config.yaml
model: "contrastive image-text model"
dataset: "photos with spoken descriptions (Open Images, Localized Narratives)"
train_examples: 101725
image_size: 48
crop_scale_min: 1
horizontal_flip: true
color_jitter: 0.2
cutout: 0.4
tokenizer: "word"
vocab_size: 4585
loss: "sigmoid"
embed_dim: 256
encoder_arch: "vit"
encoder_norm: "rmsnorm"
encoder_norm_position: "post"
encoder_activation: "swiglu"
encoder_mlp_ratio: 4
encoder_head_dim: 64
encoder_fused_qkv: true
encoder_bias: "all"
encoder_qk_norm: false
encoder_parallel_block: false
encoder_dropout: 0.1
encoder_inner_norm: false
encoder_moe: "top_k"
encoder_num_experts: 4
encoder_moe_every: 2
encoder_expert_mlp_ratio: 0.25
encoder_experts_per_token: 2
encoder_shared_expert: false
encoder_patch_size: [4, 4]
encoder_conv_stem: false
encoder_layers: 8
encoder_width: 192
encoder_positions: "learned"
encoder_pooling: "class_token"
text_encoder_causal: true
text_encoder_width: 192
text_encoder_layers: 6
text_encoder_norm: "rmsnorm"
text_encoder_norm_position: "res_post"
text_encoder_activation: "gelu_tanh"
text_encoder_mlp_ratio: 2
text_encoder_head_dim: 32
text_encoder_fused_qkv: false
text_encoder_bias: "none"
text_encoder_qk_norm: false
text_encoder_parallel_block: false
text_encoder_inner_norm: false
text_encoder_positions: "learned"
residual_init: "none"
optimizer: "adamw"
lr: 0.0024
beta1: 0.9
beta2: 0.95
eps: 1e-06
steps: 8400
batch_size: 512
epochs: 42.3
lr_schedule: "cosine_restarts"
final_lr_fraction: 0
warmup_steps: 840
weight_decay: 0.2
Rows from block 2 of the image encoder of a small contrastive image-text model, named by matrix and row number. Rows with one number belong to one neuron. Each number is 50 + 10 x the weight over its row's rms, rounded and kept within 0 to 99. All counts start at 0.
After each neuron's rows are labels from the 100 images, of 14848, where the neuron reaches its largest size: "responds to" is what is common among them. Only what is clearly more common there than usual is listed. The data: photos with spoken descriptions (Open Images, Localized Narratives). In brackets: how many of the 100.
# gate: MLP gate (encoder.blocks.2.mlp.gate.weight, 768x192), inputs 96-191
# fc1: MLP up (encoder.blocks.2.mlp.fc1.weight, 768x192), inputs 96-191
# fc2: MLP down (encoder.blocks.2.mlp.fc2.weight, 192x768, transposed), outputs 96-191

gate.678:55 53 47 45 64 62 52 56 55 46 39 60 43 48 51 53 72 42 68 45 47 58 61 49 60 38 56 46 45 53 48 53 56 43 40 46 38 39 41 39 53 49 51 70 53 41 42 55 61 49 63 51 58 69 63 51 46 70 60 44 60 26 63 58 46 60 51 60 41 85 52 38 55 56 45 50 37 41 60 45 45 34 50 54 45 64 50 55 69 55 43 39 54 28 56 53
fc1.678:57 47 47 45 45 49 76 46 44 61 57 53 60 50 34 46 56 33 49 52 47 52 51 44 42 62 38 55 38 53 39 44 56 46 45 44 39 40 46 44 45 46 75 55 67 40 51 62 50 56 35 50 44 48 59 36 56 40 42 44 49 56 63 44 42 51 58 38 40 39 52 66 67 46 51 67 40 49 52 59 52 57 45 36 61 34 25 60 47 48 74 64 55 60 55 58
fc2.678:50 71 67 39 43 43 41 56 49 30 53 49 62 53 65 53 59 49 51 69 34 41 42 49 56 64 38 56 53 47 46 62 68 41 34 51 45 56 69 49 68 52 42 49 35 51 53 54 44 51 52 35 53 42 61 32 71 58 48 56 58 51 32 49 61 31 64 57 57 37 47 70 43 62 38 53 58 50 47 63 69 59 50 41 58 52 53 51 59 61 35 59 49 59 62 39
responds to: text has "grass" (43)

gate.664:40 46 37 53 63 49 53 62 49 23 45 41 50 45 61 39 69 33 51 55 37 68 45 33 33 56 44 41 49 51 55 66 57 51 18 46 46 55 49 51 42 57 50 49 63 39 46 54 55 58 52 59 57 60 48 51 47 51 44 48 61 30 65 57 45 43 28 50 45 48 64 24 61 42 51 62 43 44 44 52 75 60 38 46 43 74 54 75 58 38 52 38 59 47 44 66
fc1.664:48 39 59 59 46 54 63 41 52 49 39 60 48 53 42 40 53 43 41 52 41 48 60 28 42 59 57 38 54 51 71 64 61 44 43 36 45 49 54 54 48 61 55 56 61 45 40 60 53 70 64 62 57 37 44 57 43 57 60 26 52 47 60 64 53 47 31 43 58 49 57 51 59 46 54 41 44 54 46 59 57 60 41 40 49 59 39 58 49 49 58 60 49 43 42 60
fc2.664:58 44 35 69 54 54 56 57 44 60 49 45 47 55 51 37 39 49 24 43 53 43 71 48 62 47 54 50 35 45 57 41 31 31 47 69 62 46 44 50 49 09 60 47 75 37 44 58 57 56 56 59 45 59 70 50 53 44 47 38 44 30 63 58 45 52 36 41 47 48 31 49 43 54 43 53 51 42 40 38 33 51 49 67 50 53 64 49 36 42 60 38 42 45 56 50
responds to: text has "grass" (31); text has "plants" (25)

gate.271:60 58 45 51 58 43 59 47 51 57 34 48 67 53 44 61 46 38 34 48 30 52 57 42 49 36 49 62 37 64 46 45 56 35 56 40 35 55 39 54 62 51 52 56 73 54 43 71 30 47 52 76 63 64 44 53 52 65 60 44 55 39 65 59 36 55 64 44 31 55 67 50 53 55 47 45 41 36 63 53 40 34 49 47 60 65 60 56 61 49 56 47 52 44 44 52
fc1.271:55 53 34 59 66 43 38 55 37 52 34 54 42 59 46 58 53 57 52 85 48 44 66 56 34 60 56 46 51 43 47 43 43 38 46 40 45 54 53 49 68 64 43 36 54 50 58 48 43 52 50 59 39 68 36 60 50 48 40 60 58 53 47 49 73 79 57 68 58 53 46 51 59 60 15 28 68 53 31 59 47 58 65 46 43 53 45 26 51 43 33 48 55 54 44 49
fc2.271:50 51 42 35 49 41 55 60 55 42 30 59 50 50 38 53 57 56 66 57 47 47 39 46 50 47 51 56 66 49 52 46 48 74 24 53 50 61 53 41 40 53 42 44 50 67 48 72 56 49 45 35 43 52 63 64 33 30 47 48 55 58 26 28 43 53 39 40 49 43 64 55 64 46 52 34 63 58 42 40 63 36 55 52 52 54 52 46 45 52 56 45 57 58 55 46
responds to: text has "sitting" (38)

gate.393:42 55 49 49 38 56 41 42 37 57 52 45 60 50 69 54 61 63 47 36 35 55 45 42 58 45 52 55 43 53 59 51 22 58 55 55 50 58 49 41 49 49 49 51 52 47 67 44 55 48 57 79 59 53 27 54 47 46 59 35 50 59 54 51 61 57 50 61 53 48 56 18 60 49 40 41 49 57 50 59 59 45 42 50 68 47 53 68 80 66 49 48 53 52 43 48
fc1.393:51 43 55 37 66 53 38 49 58 54 65 48 45 53 52 43 51 57 52 38 50 52 42 65 64 61 43 45 59 50 40 44 48 75 50 43 47 60 47 38 35 28 33 67 50 41 49 33 46 38 28 45 37 42 65 63 70 52 55 45 59 56 39 46 47 46 52 70 74 53 48 51 44 45 47 42 46 45 47 59 56 60 45 55 41 46 57 59 59 43 29 41 50 55 51 54
fc2.393:47 69 33 43 50 56 36 33 55 48 58 45 49 63 66 51 39 58 34 47 56 51 52 37 60 53 41 46 55 58 44 40 47 57 60 58 26 44 60 23 60 72 43 42 52 49 39 46 58 60 47 38 39 39 58 48 58 31 32 46 56 57 46 40 57 48 56 43 51 39 49 55 48 61 24 69 58 60 58 76 53 47 55 46 55 39 50 52 53 55 57 46 36 55 60 47
responds to: text has "sitting" (38); text has "table" (33)

gate.363:32 50 61 44 35 53 33 51 49 39 36 41 50 60 54 61 53 53 59 45 40 51 38 43 65 59 70 44 52 39 70 36 48 52 31 69 59 44 59 40 54 49 75 39 55 46 32 49 40 65 83 54 42 55 33 58 53 55 43 50 37 41 47 53 60 61 52 45 60 40 46 46 47 52 41 46 63 48 37 58 47 48 59 55 60 51 58 45 46 60 59 41 47 33 48 45
fc1.363:48 53 53 52 42 47 55 46 46 82 44 72 51 43 58 48 45 65 50 68 41 51 70 38 38 35 56 54 43 59 44 30 52 38 61 54 60 52 46 46 52 54 43 49 56 45 39 56 61 60 54 66 54 45 59 40 44 50 54 44 44 46 52 46 42 51 61 51 54 53 22 76 54 68 31 59 44 59 39 50 34 53 56 31 60 36 41 53 39 59 59 55 42 47 65 50
fc2.363:64 62 71 52 54 52 45 58 51 30 56 44 49 50 46 49 45 51 56 48 60 60 53 57 44 35 35 59 55 66 32 68 69 44 35 40 58 31 20 53 37 38 46 33 44 50 56 32 60 51 41 67 41 57 35 51 54 56 56 66 47 50 49 66 36 46 65 33 54 36 40 64 49 53 64 27 45 46 37 38 48 58 52 47 56 60 29 66 52 46 44 58 43 46 42 54
responds to: text has "grass" (27)

gate.136:55 43 31 43 59 67 55 55 52 75 54 25 51 55 60 36 52 39 49 47 28 55 35 39 41 44 33 62 39 60 42 46 59 53 34 49 63 58 45 51 42 46 60 56 77 52 51 45 46 57 44 69 37 51 41 32 47 49 65 55 68 41 51 59 53 54 52 56 59 47 54 57 49 52 43 52 25 44 43 32 50 22 56 58 44 57 52 38 68 55 54 48 57 65 56 53
fc1.136:38 67 57 52 58 56 50 30 61 73 63 50 51 59 58 67 40 49 47 41 54 41 47 52 53 43 52 60 48 62 51 33 52 48 51 67 60 53 55 43 52 52 67 54 42 48 56 59 70 46 50 40 54 34 47 55 54 59 31 38 62 64 46 47 35 48 44 46 69 56 50 41 61 35 44 45 41 49 40 47 39 49 52 52 58 67 56 58 49 60 62 65 42 43 51 48
fc2.136:42 82 59 48 50 39 51 65 41 53 49 55 55 49 46 45 41 61 45 69 42 51 60 35 42 52 41 70 40 45 41 71 68 51 30 41 35 62 51 40 45 44 48 66 47 54 43 61 56 55 59 41 51 44 65 31 61 63 54 64 44 53 50 48 46 56 64 59 53 56 33 54 50 56 42 44 57 49 28 63 56 58 59 48 65 53 55 35 52 55 50 51 39 51 72 55
responds to: text has "table" (36); text has "sitting" (33)

gate.361:40 63 47 58 44 48 49 43 53 64 42 36 80 42 61 47 54 41 49 34 54 46 57 45 63 43 49 54 43 54 49 47 42 46 49 51 59 54 52 50 40 47 52 59 51 39 44 62 46 48 44 46 66 62 51 44 50 49 57 52 52 46 50 61 43 55 38 43 30 70 44 33 58 36 52 49 48 53 59 43 73 43 36 52 47 45 43 66 46 52 42 56 70 45 51 70
fc1.361:50 45 58 49 66 52 71 46 48 45 60 66 54 42 40 54 34 58 49 47 60 42 52 38 52 54 30 44 75 50 47 33 61 54 55 73 55 45 41 53 58 53 38 54 38 75 62 36 47 54 44 62 46 34 53 28 59 59 39 54 60 57 52 31 57 44 52 55 44 42 62 75 39 59 65 69 48 43 50 57 28 63 69 45 55 55 62 39 50 47 49 45 52 56 47 39
fc2.361:47 51 37 54 57 61 48 52 47 47 41 48 40 51 42 39 46 66 41 35 53 51 59 59 56 44 31 39 49 60 50 37 51 40 59 43 57 43 46 58 33 45 40 34 57 55 40 26 59 62 48 66 44 50 33 52 54 32 41 52 52 55 44 28 51 52 42 32 42 40 46 47 54 48 57 55 62 70 49 36 27 47 61 57 59 52 62 40 51 29 47 39 37 60 58 48
responds to: text has "sitting" (64); text has "people" (58); text has "table" (41); text has "chairs" (37)

gate.713:56 40 58 42 64 75 48 34 58 49 62 63 72 61 46 12 55 59 52 47 53 49 58 45 47 41 55 48 43 57 46 77 46 53 65 48 50 45 59 50 45 43 44 59 36 47 42 59 44 54 64 55 61 32 45 53 49 48 54 41 49 49 57 63 57 39 40 50 53 68 48 53 67 72 62 50 43 48 60 60 42 49 36 49 74 44 51 52 48 55 64 52 61 44 53 47
fc1.713:42 44 55 32 45 30 45 54 42 42 52 36 38 42 40 61 40 53 47 45 39 35 49 48 58 62 60 33 53 52 62 49 55 71 51 51 54 51 38 31 45 48 66 42 66 39 59 37 40 57 39 31 44 51 47 47 59 41 22 46 37 60 50 54 51 45 37 37 60 44 43 54 58 40 36 50 51 45 42 69 59 59 40 38 36 44 40 48 36 51 66 51 46 38 55 49
fc2.713:51 53 54 39 44 61 50 44 47 39 57 39 35 50 45 59 67 51 64 45 64 56 48 69 49 49 36 69 56 61 40 48 52 42 62 20 51 45 34 43 38 67 33 37 45 56 50 37 56 40 48 65 43 56 40 62 45 29 32 50 49 62 39 62 45 46 55 35 56 30 51 61 59 41 60 42 57 64 51 38 52 38 39 46 51 46 49 76 49 48 39 49 48 58 43 47
responds to: text has "table" (58); text has "sitting" (50); text has "front" (28)

gate.279:32 62 59 49 52 37 58 42 35 64 58 36 65 40 49 62 48 46 44 59 41 73 41 48 37 61 50 57 42 52 56 51 48 59 46 66 45 35 53 49 61 58 60 38 63 70 40 65 69 60 64 33 51 59 30 33 46 52 56 61 45 50 46 47 42 35 46 66 39 54 33 53 65 54 61 56 48 38 41 50 54 58 42 49 37 46 45 47 50 64 54 38 64 54 57 56
fc1.279:36 68 48 38 36 39 35 53 49 38 34 31 64 45 38 70 40 49 45 48 52 50 73 53 68 52 39 54 42 34 69 63 45 54 65 53 45 50 58 59 46 41 40 43 60 43 38 64 28 47 57 30 52 66 68 48 46 40 49 53 49 41 48 31 43 61 63 57 33 51 36 38 49 57 44 58 63 27 29 54 43 56 39 48 26 51 55 54 50 50 41 48 40 49 60 52
fc2.279:42 62 61 71 72 48 33 76 49 53 43 44 39 38 55 40 50 57 45 46 43 53 54 50 53 41 55 62 61 43 62 54 58 61 62 57 34 64 69 65 48 50 45 46 53 51 61 57 51 51 41 16 57 61 48 50 62 60 67 56 30 48 47 51 47 36 40 53 47 49 48 56 55 36 37 59 51 43 58 66 61 55 54 47 62 60 52 42 53 60 59 54 51 34 50 35
responds to: text has "sky" (75); text has "building" (36); text has "buildings" (32)

gate.76:44 69 48 49 45 48 40 61 71 51 52 46 43 57 54 57 46 47 77 51 65 49 52 56 57 53 63 49 42 47 48 42 46 49 53 61 44 52 56 49 45 45 42 43 52 44 47 52 49 63 52 60 49 66 53 46 50 51 42 65 51 36 57 46 50 71 60 46 37 46 48 47 47 74 50 38 54 46 48 43 30 50 54 83 31 48 58 46 50 37 33 35 51 46 61 51
fc1.76:58 48 59 56 48 49 58 49 42 47 24 49 72 46 70 56 46 50 38 40 43 46 54 55 71 55 47 46 40 51 52 52 49 50 48 46 69 71 46 52 53 43 48 36 45 40 33 67 29 34 58 59 50 49 26 44 66 55 49 36 56 59 51 50 68 53 44 48 46 48 48 29 50 39 45 44 53 45 34 63 63 56 49 44 66 51 72 63 35 57 46 45 49 53 47 69
fc2.76:66 59 50 51 38 43 45 42 29 55 38 53 55 61 66 42 49 45 47 38 30 67 60 47 54 49 58 46 44 60 56 55 52 49 54 43 64 54 46 53 64 54 47 71 42 48 42 43 45 55 32 46 52 47 47 39 47 61 62 43 57 49 53 44 59 52 48 52 63 50 44 38 56 49 38 57 43 45 66 58 39 55 58 44 48 68 49 38 58 39 47 61 51 53 49 53
responds to: text has "sky" (89); text has "trees" (83); text has "grass" (40); text has "water" (29)

gate.12:50 66 59 52 51 65 72 45 47 60 52 50 49 51 45 34 49 45 57 45 42 54 54 37 47 34 57 69 48 45 52 38 55 40 48 44 39 23 41 54 59 50 42 52 47 67 57 64 33 52 60 70 52 49 58 57 53 55 58 45 60 47 65 66 39 46 66 56 47 53 66 55 51 58 52 40 63 58 57 42 37 42 42 67 81 49 49 65 48 51 52 51 65 60 65 57
fc1.12:77 54 44 47 37 54 62 61 45 47 53 58 46 46 65 57 49 60 58 29 39 75 44 46 41 58 39 39 48 57 38 55 43 54 61 56 35 27 56 46 55 50 44 40 49 47 37 71 59 40 51 66 40 55 61 38 64 60 37 51 54 51 61 45 53 54 57 48 52 60 61 56 54 46 65 44 63 62 40 69 55 59 44 61 52 51 69 51 57 44 31 32 49 52 47 71
fc2.12:39 42 67 46 54 40 62 46 48 51 29 56 49 65 50 45 52 53 46 49 48 63 52 53 63 61 42 43 41 55 59 28 45 44 27 47 63 56 45 53 48 56 65 30 66 40 38 43 55 40 52 61 41 56 54 48 36 43 43 47 70 46 40 53 29 47 44 65 66 32 48 43 31 65 48 49 32 50 45 39 46 55 40 45 40 56 51 48 51 32 44 48 31 48 49 62
responds to: text has "table" (52); text has "wall" (50); text has "sitting" (47); text has "people" (45)

gate.644:46 56 46 51 50 51 43 46 45 64 41 35 68 46 64 39 49 48 41 59 63 46 45 68 47 55 57 60 33 47 34 60 27 46 46 50 52 58 65 45 44 42 53 55 61 46 47 58 35 45 42 35 56 59 57 49 50 55 51 69 47 42 47 65 34 53 35 48 45 69 40 50 58 35 53 52 49 53 59 49 66 46 34 54 41 41 55 40 40 59 61 57 64 41 58 67
fc1.644:68 57 60 56 56 50 63 53 59 47 79 48 42 60 58 47 60 34 50 61 51 46 50 54 57 45 39 55 60 47 46 37 38 51 49 43 38 58 53 54 43 38 54 38 48 59 80 36 60 54 41 66 46 58 68 50 47 46 53 47 66 35 51 50 62 55 53 57 53 49 65 43 61 39 58 62 49 35 58 58 29 72 64 66 27 53 36 56 53 38 60 62 43 42 56 39
fc2.644:42 37 53 42 68 46 54 54 30 51 37 57 56 56 37 32 56 58 50 31 60 65 42 75 49 43 42 53 57 42 59 42 40 67 44 27 45 44 53 48 41 54 58 42 54 45 51 39 45 44 40 55 45 41 19 71 53 41 40 38 57 59 50 51 41 52 47 42 58 61 70 45 50 34 61 45 55 63 64 36 49 56 57 63 36 47 56 34 30 33 63 47 59 60 39 42
responds to: text has "sitting" (55); text has "people" (51); text has "wall" (48); text has "table" (41)

gate.497:48 55 53 45 52 41 42 35 49 51 61 32 72 60 61 54 61 52 41 60 38 51 43 65 64 47 44 74 44 48 56 45 53 59 53 38 49 73 34 41 22 24 57 44 53 43 53 53 45 49 35 52 43 27 53 49 46 45 51 57 53 55 61 59 56 49 44 62 61 39 40 47 67 36 59 40 35 36 55 50 46 48 50 55 35 65 44 56 40 45 52 53 43 58 54 50
fc1.497:51 43 66 45 41 53 56 46 52 66 57 62 54 60 67 52 40 55 51 49 46 43 39 66 59 38 47 48 52 52 51 46 45 67 44 32 40 59 49 47 51 54 68 45 57 37 39 54 53 46 44 52 57 39 44 50 54 59 46 34 39 49 54 35 52 28 42 43 69 50 38 46 60 46 57 41 45 28 49 48 73 72 46 52 57 59 44 55 54 53 37 32 46 42 46 51
fc2.497:50 28 42 43 43 50 53 61 48 66 34 62 48 68 62 56 50 43 57 25 45 53 30 61 50 47 56 43 62 28 51 41 16 70 54 43 59 43 40 44 55 54 39 55 47 46 48 39 42 45 37 72 45 40 29 44 33 39 43 28 39 61 50 54 47 47 43 39 56 59 60 31 49 36 53 37 34 56 43 44 47 46 35 48 41 49 52 51 42 41 58 34 55 45 37 43
responds to: text has "sitting" (33)

gate.649:53 65 41 45 55 47 47 64 47 52 41 45 41 55 56 50 69 23 65 73 38 67 43 40 45 74 55 50 50 41 50 48 59 46 31 54 44 36 35 48 51 55 63 57 56 48 41 46 57 54 54 44 52 58 37 59 50 59 49 61 51 37 48 62 59 60 40 64 52 60 54 54 48 56 43 55 34 48 41 50 49 39 49 53 44 58 50 59 67 49 36 62 79 44 57 66
fc1.649:53 59 54 43 35 43 66 62 34 49 33 33 35 59 54 42 45 40 58 41 45 49 55 52 64 46 71 58 49 46 46 53 52 54 46 54 62 50 53 47 46 55 57 39 52 56 45 48 49 61 44 62 64 44 59 43 47 44 48 43 42 65 46 64 42 53 50 61 63 48 50 53 40 56 71 35 54 49 43 34 43 55 31 41 47 49 51 69 53 51 34 69 52 59 50 68
fc2.649:49 39 41 48 50 43 58 65 59 39 47 49 65 36 39 50 37 52 48 33 57 42 54 69 40 43 50 58 61 34 32 50 59 19 59 29 56 42 39 36 39 36 50 46 55 45 52 43 68 51 44 53 31 54 37 72 63 48 41 59 34 47 53 62 46 60 53 45 55 49 56 50 62 35 55 64 55 46 44 42 36 58 51 63 36 50 51 54 35 56 58 52 58 56 67 60
responds to: text has "grass" (33); text has "plants" (29)

gate.71:46 55 52 49 62 60 43 39 67 49 41 42 72 54 52 50 68 53 43 53 70 54 53 54 52 61 47 55 41 42 51 69 31 45 50 42 36 52 62 57 68 46 49 51 45 52 40 57 30 38 67 57 61 45 47 62 49 65 65 55 49 54 42 63 67 47 56 57 41 48 46 44 51 58 51 45 37 58 51 65 59 55 47 55 53 47 34 55 60 66 49 42 52 57 60 47
fc1.71:51 49 51 57 48 42 53 49 25 56 62 46 43 55 39 69 51 51 47 46 44 42 32 60 67 57 56 43 54 58 38 32 69 47 41 60 67 57 39 48 49 43 68 66 43 52 56 33 64 31 41 27 51 39 41 49 53 60 46 44 59 47 55 54 38 60 52 46 51 60 60 62 37 38 41 57 45 46 44 55 47 63 42 52 47 45 68 56 49 44 70 49 42 42 40 54
fc2.71:59 55 39 39 59 59 54 40 49 45 55 38 32 66 45 46 56 51 64 43 64 69 49 71 42 64 39 59 46 46 42 44 47 43 61 21 50 35 33 38 38 65 36 43 43 51 51 23 53 44 40 60 38 50 40 53 38 36 23 55 43 58 43 52 45 65 53 51 49 39 58 46 60 51 51 55 48 59 43 46 45 44 45 48 42 49 45 60 50 41 48 53 43 61 57 60
responds to: text has "table" (45); text has "sitting" (41); text has "wall" (40)

gate.256:52 57 47 23 45 52 57 51 48 51 43 55 55 48 46 75 47 54 44 40 42 53 49 36 45 49 51 50 40 52 50 52 54 65 59 56 61 46 31 33 60 42 54 41 45 52 45 48 50 47 57 48 47 42 43 29 46 49 48 42 54 56 51 35 55 48 44 36 42 70 52 44 45 46 52 42 69 37 38 50 46 45 55 45 41 42 46 48 77 49 52 46 63 48 47 52
fc1.256:73 53 43 49 54 49 63 50 47 40 61 39 66 56 48 46 45 47 48 35 33 48 44 49 47 42 42 44 16 64 40 43 61 33 50 57 51 51 46 40 42 44 51 53 66 43 39 38 40 56 37 58 51 55 54 26 42 45 51 44 48 50 64 55 62 62 47 34 39 62 62 39 49 49 70 45 43 41 55 13 41 36 50 40 38 64 49 56 46 54 61 58 56 55 44 45
fc2.256:58 51 46 58 68 40 45 40 31 56 59 46 44 69 49 34 64 53 54 43 63 62 51 57 50 55 54 41 35 56 66 48 63 46 48 46 40 42 37 65 44 57 53 55 50 46 49 31 41 44 47 60 64 56 54 56 49 57 65 60 56 42 63 61 47 62 55 49 48 65 61 49 40 52 51 53 23 40 47 38 48 64 44 49 43 42 49 40 51 42 47 52 54 43 41 71
responds to: text has "sitting" (34)

gate.299:57 52 57 49 54 49 34 64 61 52 36 51 41 59 45 47 51 49 50 70 41 49 47 41 55 66 71 52 54 39 61 47 47 41 48 66 38 37 50 47 52 34 55 38 61 59 52 58 33 53 75 53 40 64 44 63 47 60 45 50 54 43 41 58 69 68 57 48 43 52 41 57 51 68 37 52 46 59 42 58 31 72 61 49 56 55 60 50 50 60 58 56 61 34 49 42
fc1.299:41 46 59 47 68 64 60 43 51 45 49 56 52 26 46 39 52 49 40 61 52 56 58 37 46 39 28 58 60 46 46 49 76 52 49 42 37 49 47 52 51 52 47 40 50 54 52 40 41 67 52 63 54 42 61 52 33 58 71 34 30 64 51 67 46 30 55 61 63 48 42 58 58 47 57 60 39 49 58 61 41 61 51 37 40 48 40 53 56 52 39 55 50 62 50 40
fc2.299:54 50 53 32 37 37 42 66 46 40 49 64 83 41 61 52 43 37 57 48 56 49 44 60 45 35 46 46 54 51 31 67 56 56 48 45 60 41 45 41 46 45 50 55 47 53 73 28 61 54 37 51 35 43 41 51 52 54 50 40 30 55 44 55 46 37 63 41 65 51 49 60 66 63 56 41 51 43 45 43 57 62 54 53 47 53 36 53 36 56 56 48 58 51 57 49
responds to: text has "grass" (62); text has "trees" (61); text has "ground" (26)

gate.73:36 51 61 46 52 53 59 41 48 49 48 56 50 60 61 62 64 31 66 39 62 38 45 57 56 40 60 43 44 62 65 70 42 46 51 69 52 51 51 47 53 42 61 57 34 56 46 55 55 45 51 46 68 39 30 38 41 63 48 46 41 38 60 53 62 49 41 45 34 77 42 34 55 43 53 44 48 49 48 53 57 51 52 56 46 62 46 52 36 51 55 46 70 36 55 55
fc1.73:52 54 48 53 49 52 48 45 45 58 59 47 54 44 46 52 49 56 54 44 44 38 36 62 48 64 29 52 57 36 40 45 42 43 45 49 76 60 50 46 56 48 61 39 48 43 49 46 46 57 51 65 32 42 58 44 62 52 34 56 57 53 41 47 71 67 51 48 38 54 55 59 42 57 20 41 58 61 34 41 44 69 59 41 54 56 65 42 39 44 44 57 57 65 47 58
fc2.73:40 55 28 50 47 48 59 72 40 70 44 68 61 42 48 57 29 58 50 40 47 56 50 35 45 39 55 41 53 40 64 47 23 51 55 61 44 44 57 49 57 53 51 56 51 55 56 52 51 63 51 43 42 49 52 36 48 40 44 34 49 53 43 43 58 57 28 49 54 51 55 50 39 49 58 74 60 60 35 63 61 24 49 62 56 59 59 29 60 63 55 44 47 48 68 48
responds to: text has "sky" (61)

gate.535:39 39 61 38 63 53 38 51 50 24 32 34 46 51 41 61 74 42 51 48 49 57 50 52 57 53 56 42 46 54 56 71 59 43 41 44 38 53 59 43 54 47 65 53 47 41 30 49 53 51 63 44 50 64 45 45 48 52 49 45 60 34 47 65 61 47 50 65 68 61 51 40 45 37 61 56 27 35 45 55 76 50 45 54 43 65 49 51 51 44 56 33 59 22 53 46
fc1.535:52 62 50 47 39 42 39 54 59 66 68 48 51 63 45 47 33 54 50 49 67 42 45 64 50 60 58 51 45 30 39 50 42 71 50 56 54 39 61 47 37 39 50 45 51 54 75 43 48 45 29 29 39 42 42 66 56 41 45 60 42 56 47 46 38 40 37 46 55 33 39 60 52 59 57 35 64 55 34 47 47 60 39 60 44 52 54 46 31 55 43 59 40 73 51 56
fc2.535:37 52 59 31 37 45 70 38 67 32 63 45 56 51 35 59 66 40 67 60 48 46 35 47 38 66 38 46 61 33 36 54 70 61 33 43 22 55 61 41 44 53 48 51 44 48 55 52 52 37 60 42 41 44 53 47 46 45 35 57 58 54 42 39 46 50 65 64 52 42 56 56 63 49 54 55 58 49 52 45 63 55 43 44 35 50 41 61 45 48 50 56 54 64 49 54
responds to: text has "grass" (28)

gate.561:43 60 63 48 52 45 55 50 53 50 51 54 43 52 58 67 49 52 70 48 57 52 51 52 57 59 74 32 46 47 60 35 41 56 57 55 45 45 51 40 65 60 58 56 52 51 27 53 50 48 51 49 58 54 42 39 63 76 57 44 55 55 47 72 41 62 49 42 35 71 50 48 54 52 47 46 62 57 37 49 42 33 57 53 50 45 39 52 36 64 42 43 48 41 51 54
fc1.561:50 50 54 46 36 51 56 44 42 55 45 65 42 69 74 51 54 40 61 53 58 54 55 78 49 58 50 58 42 43 51 57 37 53 64 40 51 44 63 40 86 47 46 47 42 57 33 55 51 40 54 81 61 30 66 38 55 54 48 51 28 41 46 47 75 67 52 64 49 50 26 34 62 70 58 44 49 50 59 41 48 59 61 50 55 52 50 42 58 65 34 40 60 46 55 65
fc2.561:37 65 55 48 61 50 60 62 63 62 56 56 55 43 37 48 42 63 60 55 30 49 47 52 36 54 61 40 55 23 59 53 49 48 49 40 39 53 46 47 45 36 43 64 39 58 44 63 43 51 47 32 49 53 64 47 53 59 48 61 42 45 57 46 59 60 38 51 37 67 59 51 58 34 40 59 60 52 36 50 67 39 55 55 46 51 57 37 48 57 51 56 67 44 79 51
responds to: text has "grass" (31); text has "ground" (25)

gate.140:58 42 57 57 40 51 46 53 48 45 48 44 65 53 37 59 46 39 56 48 38 28 39 35 45 56 54 61 52 57 62 52 57 45 55 71 46 36 53 59 36 48 61 60 56 56 32 48 30 62 61 37 54 42 32 50 44 57 70 52 61 61 68 69 33 50 39 42 52 58 66 37 55 42 65 54 56 60 64 34 37 40 31 56 45 62 69 54 39 59 53 67 54 60 46 43
fc1.140:64 60 34 47 69 63 50 50 50 67 33 45 62 53 60 32 36 52 39 37 51 59 48 61 53 29 43 62 49 61 38 50 47 57 59 47 66 64 73 48 44 46 43 56 66 50 54 70 51 68 54 74 68 57 72 52 37 55 59 39 48 42 42 58 49 52 56 46 55 54 48 55 43 47 38 45 47 35 52 59 38 34 51 47 60 51 65 32 56 54 55 49 43 37 54 54
fc2.140:35 55 40 50 49 48 46 42 49 42 60 43 49 63 61 52 45 46 50 41 53 68 45 40 52 53 46 42 44 53 48 55 55 67 50 48 32 63 37 41 48 74 51 47 51 49 30 49 51 56 36 42 50 58 66 41 43 56 54 50 54 46 44 65 55 56 59 65 45 42 56 37 51 53 26 70 33 40 50 66 54 53 54 32 46 56 36 48 66 59 57 56 49 33 55 72
responds to: text has "sitting" (40); text has "table" (39)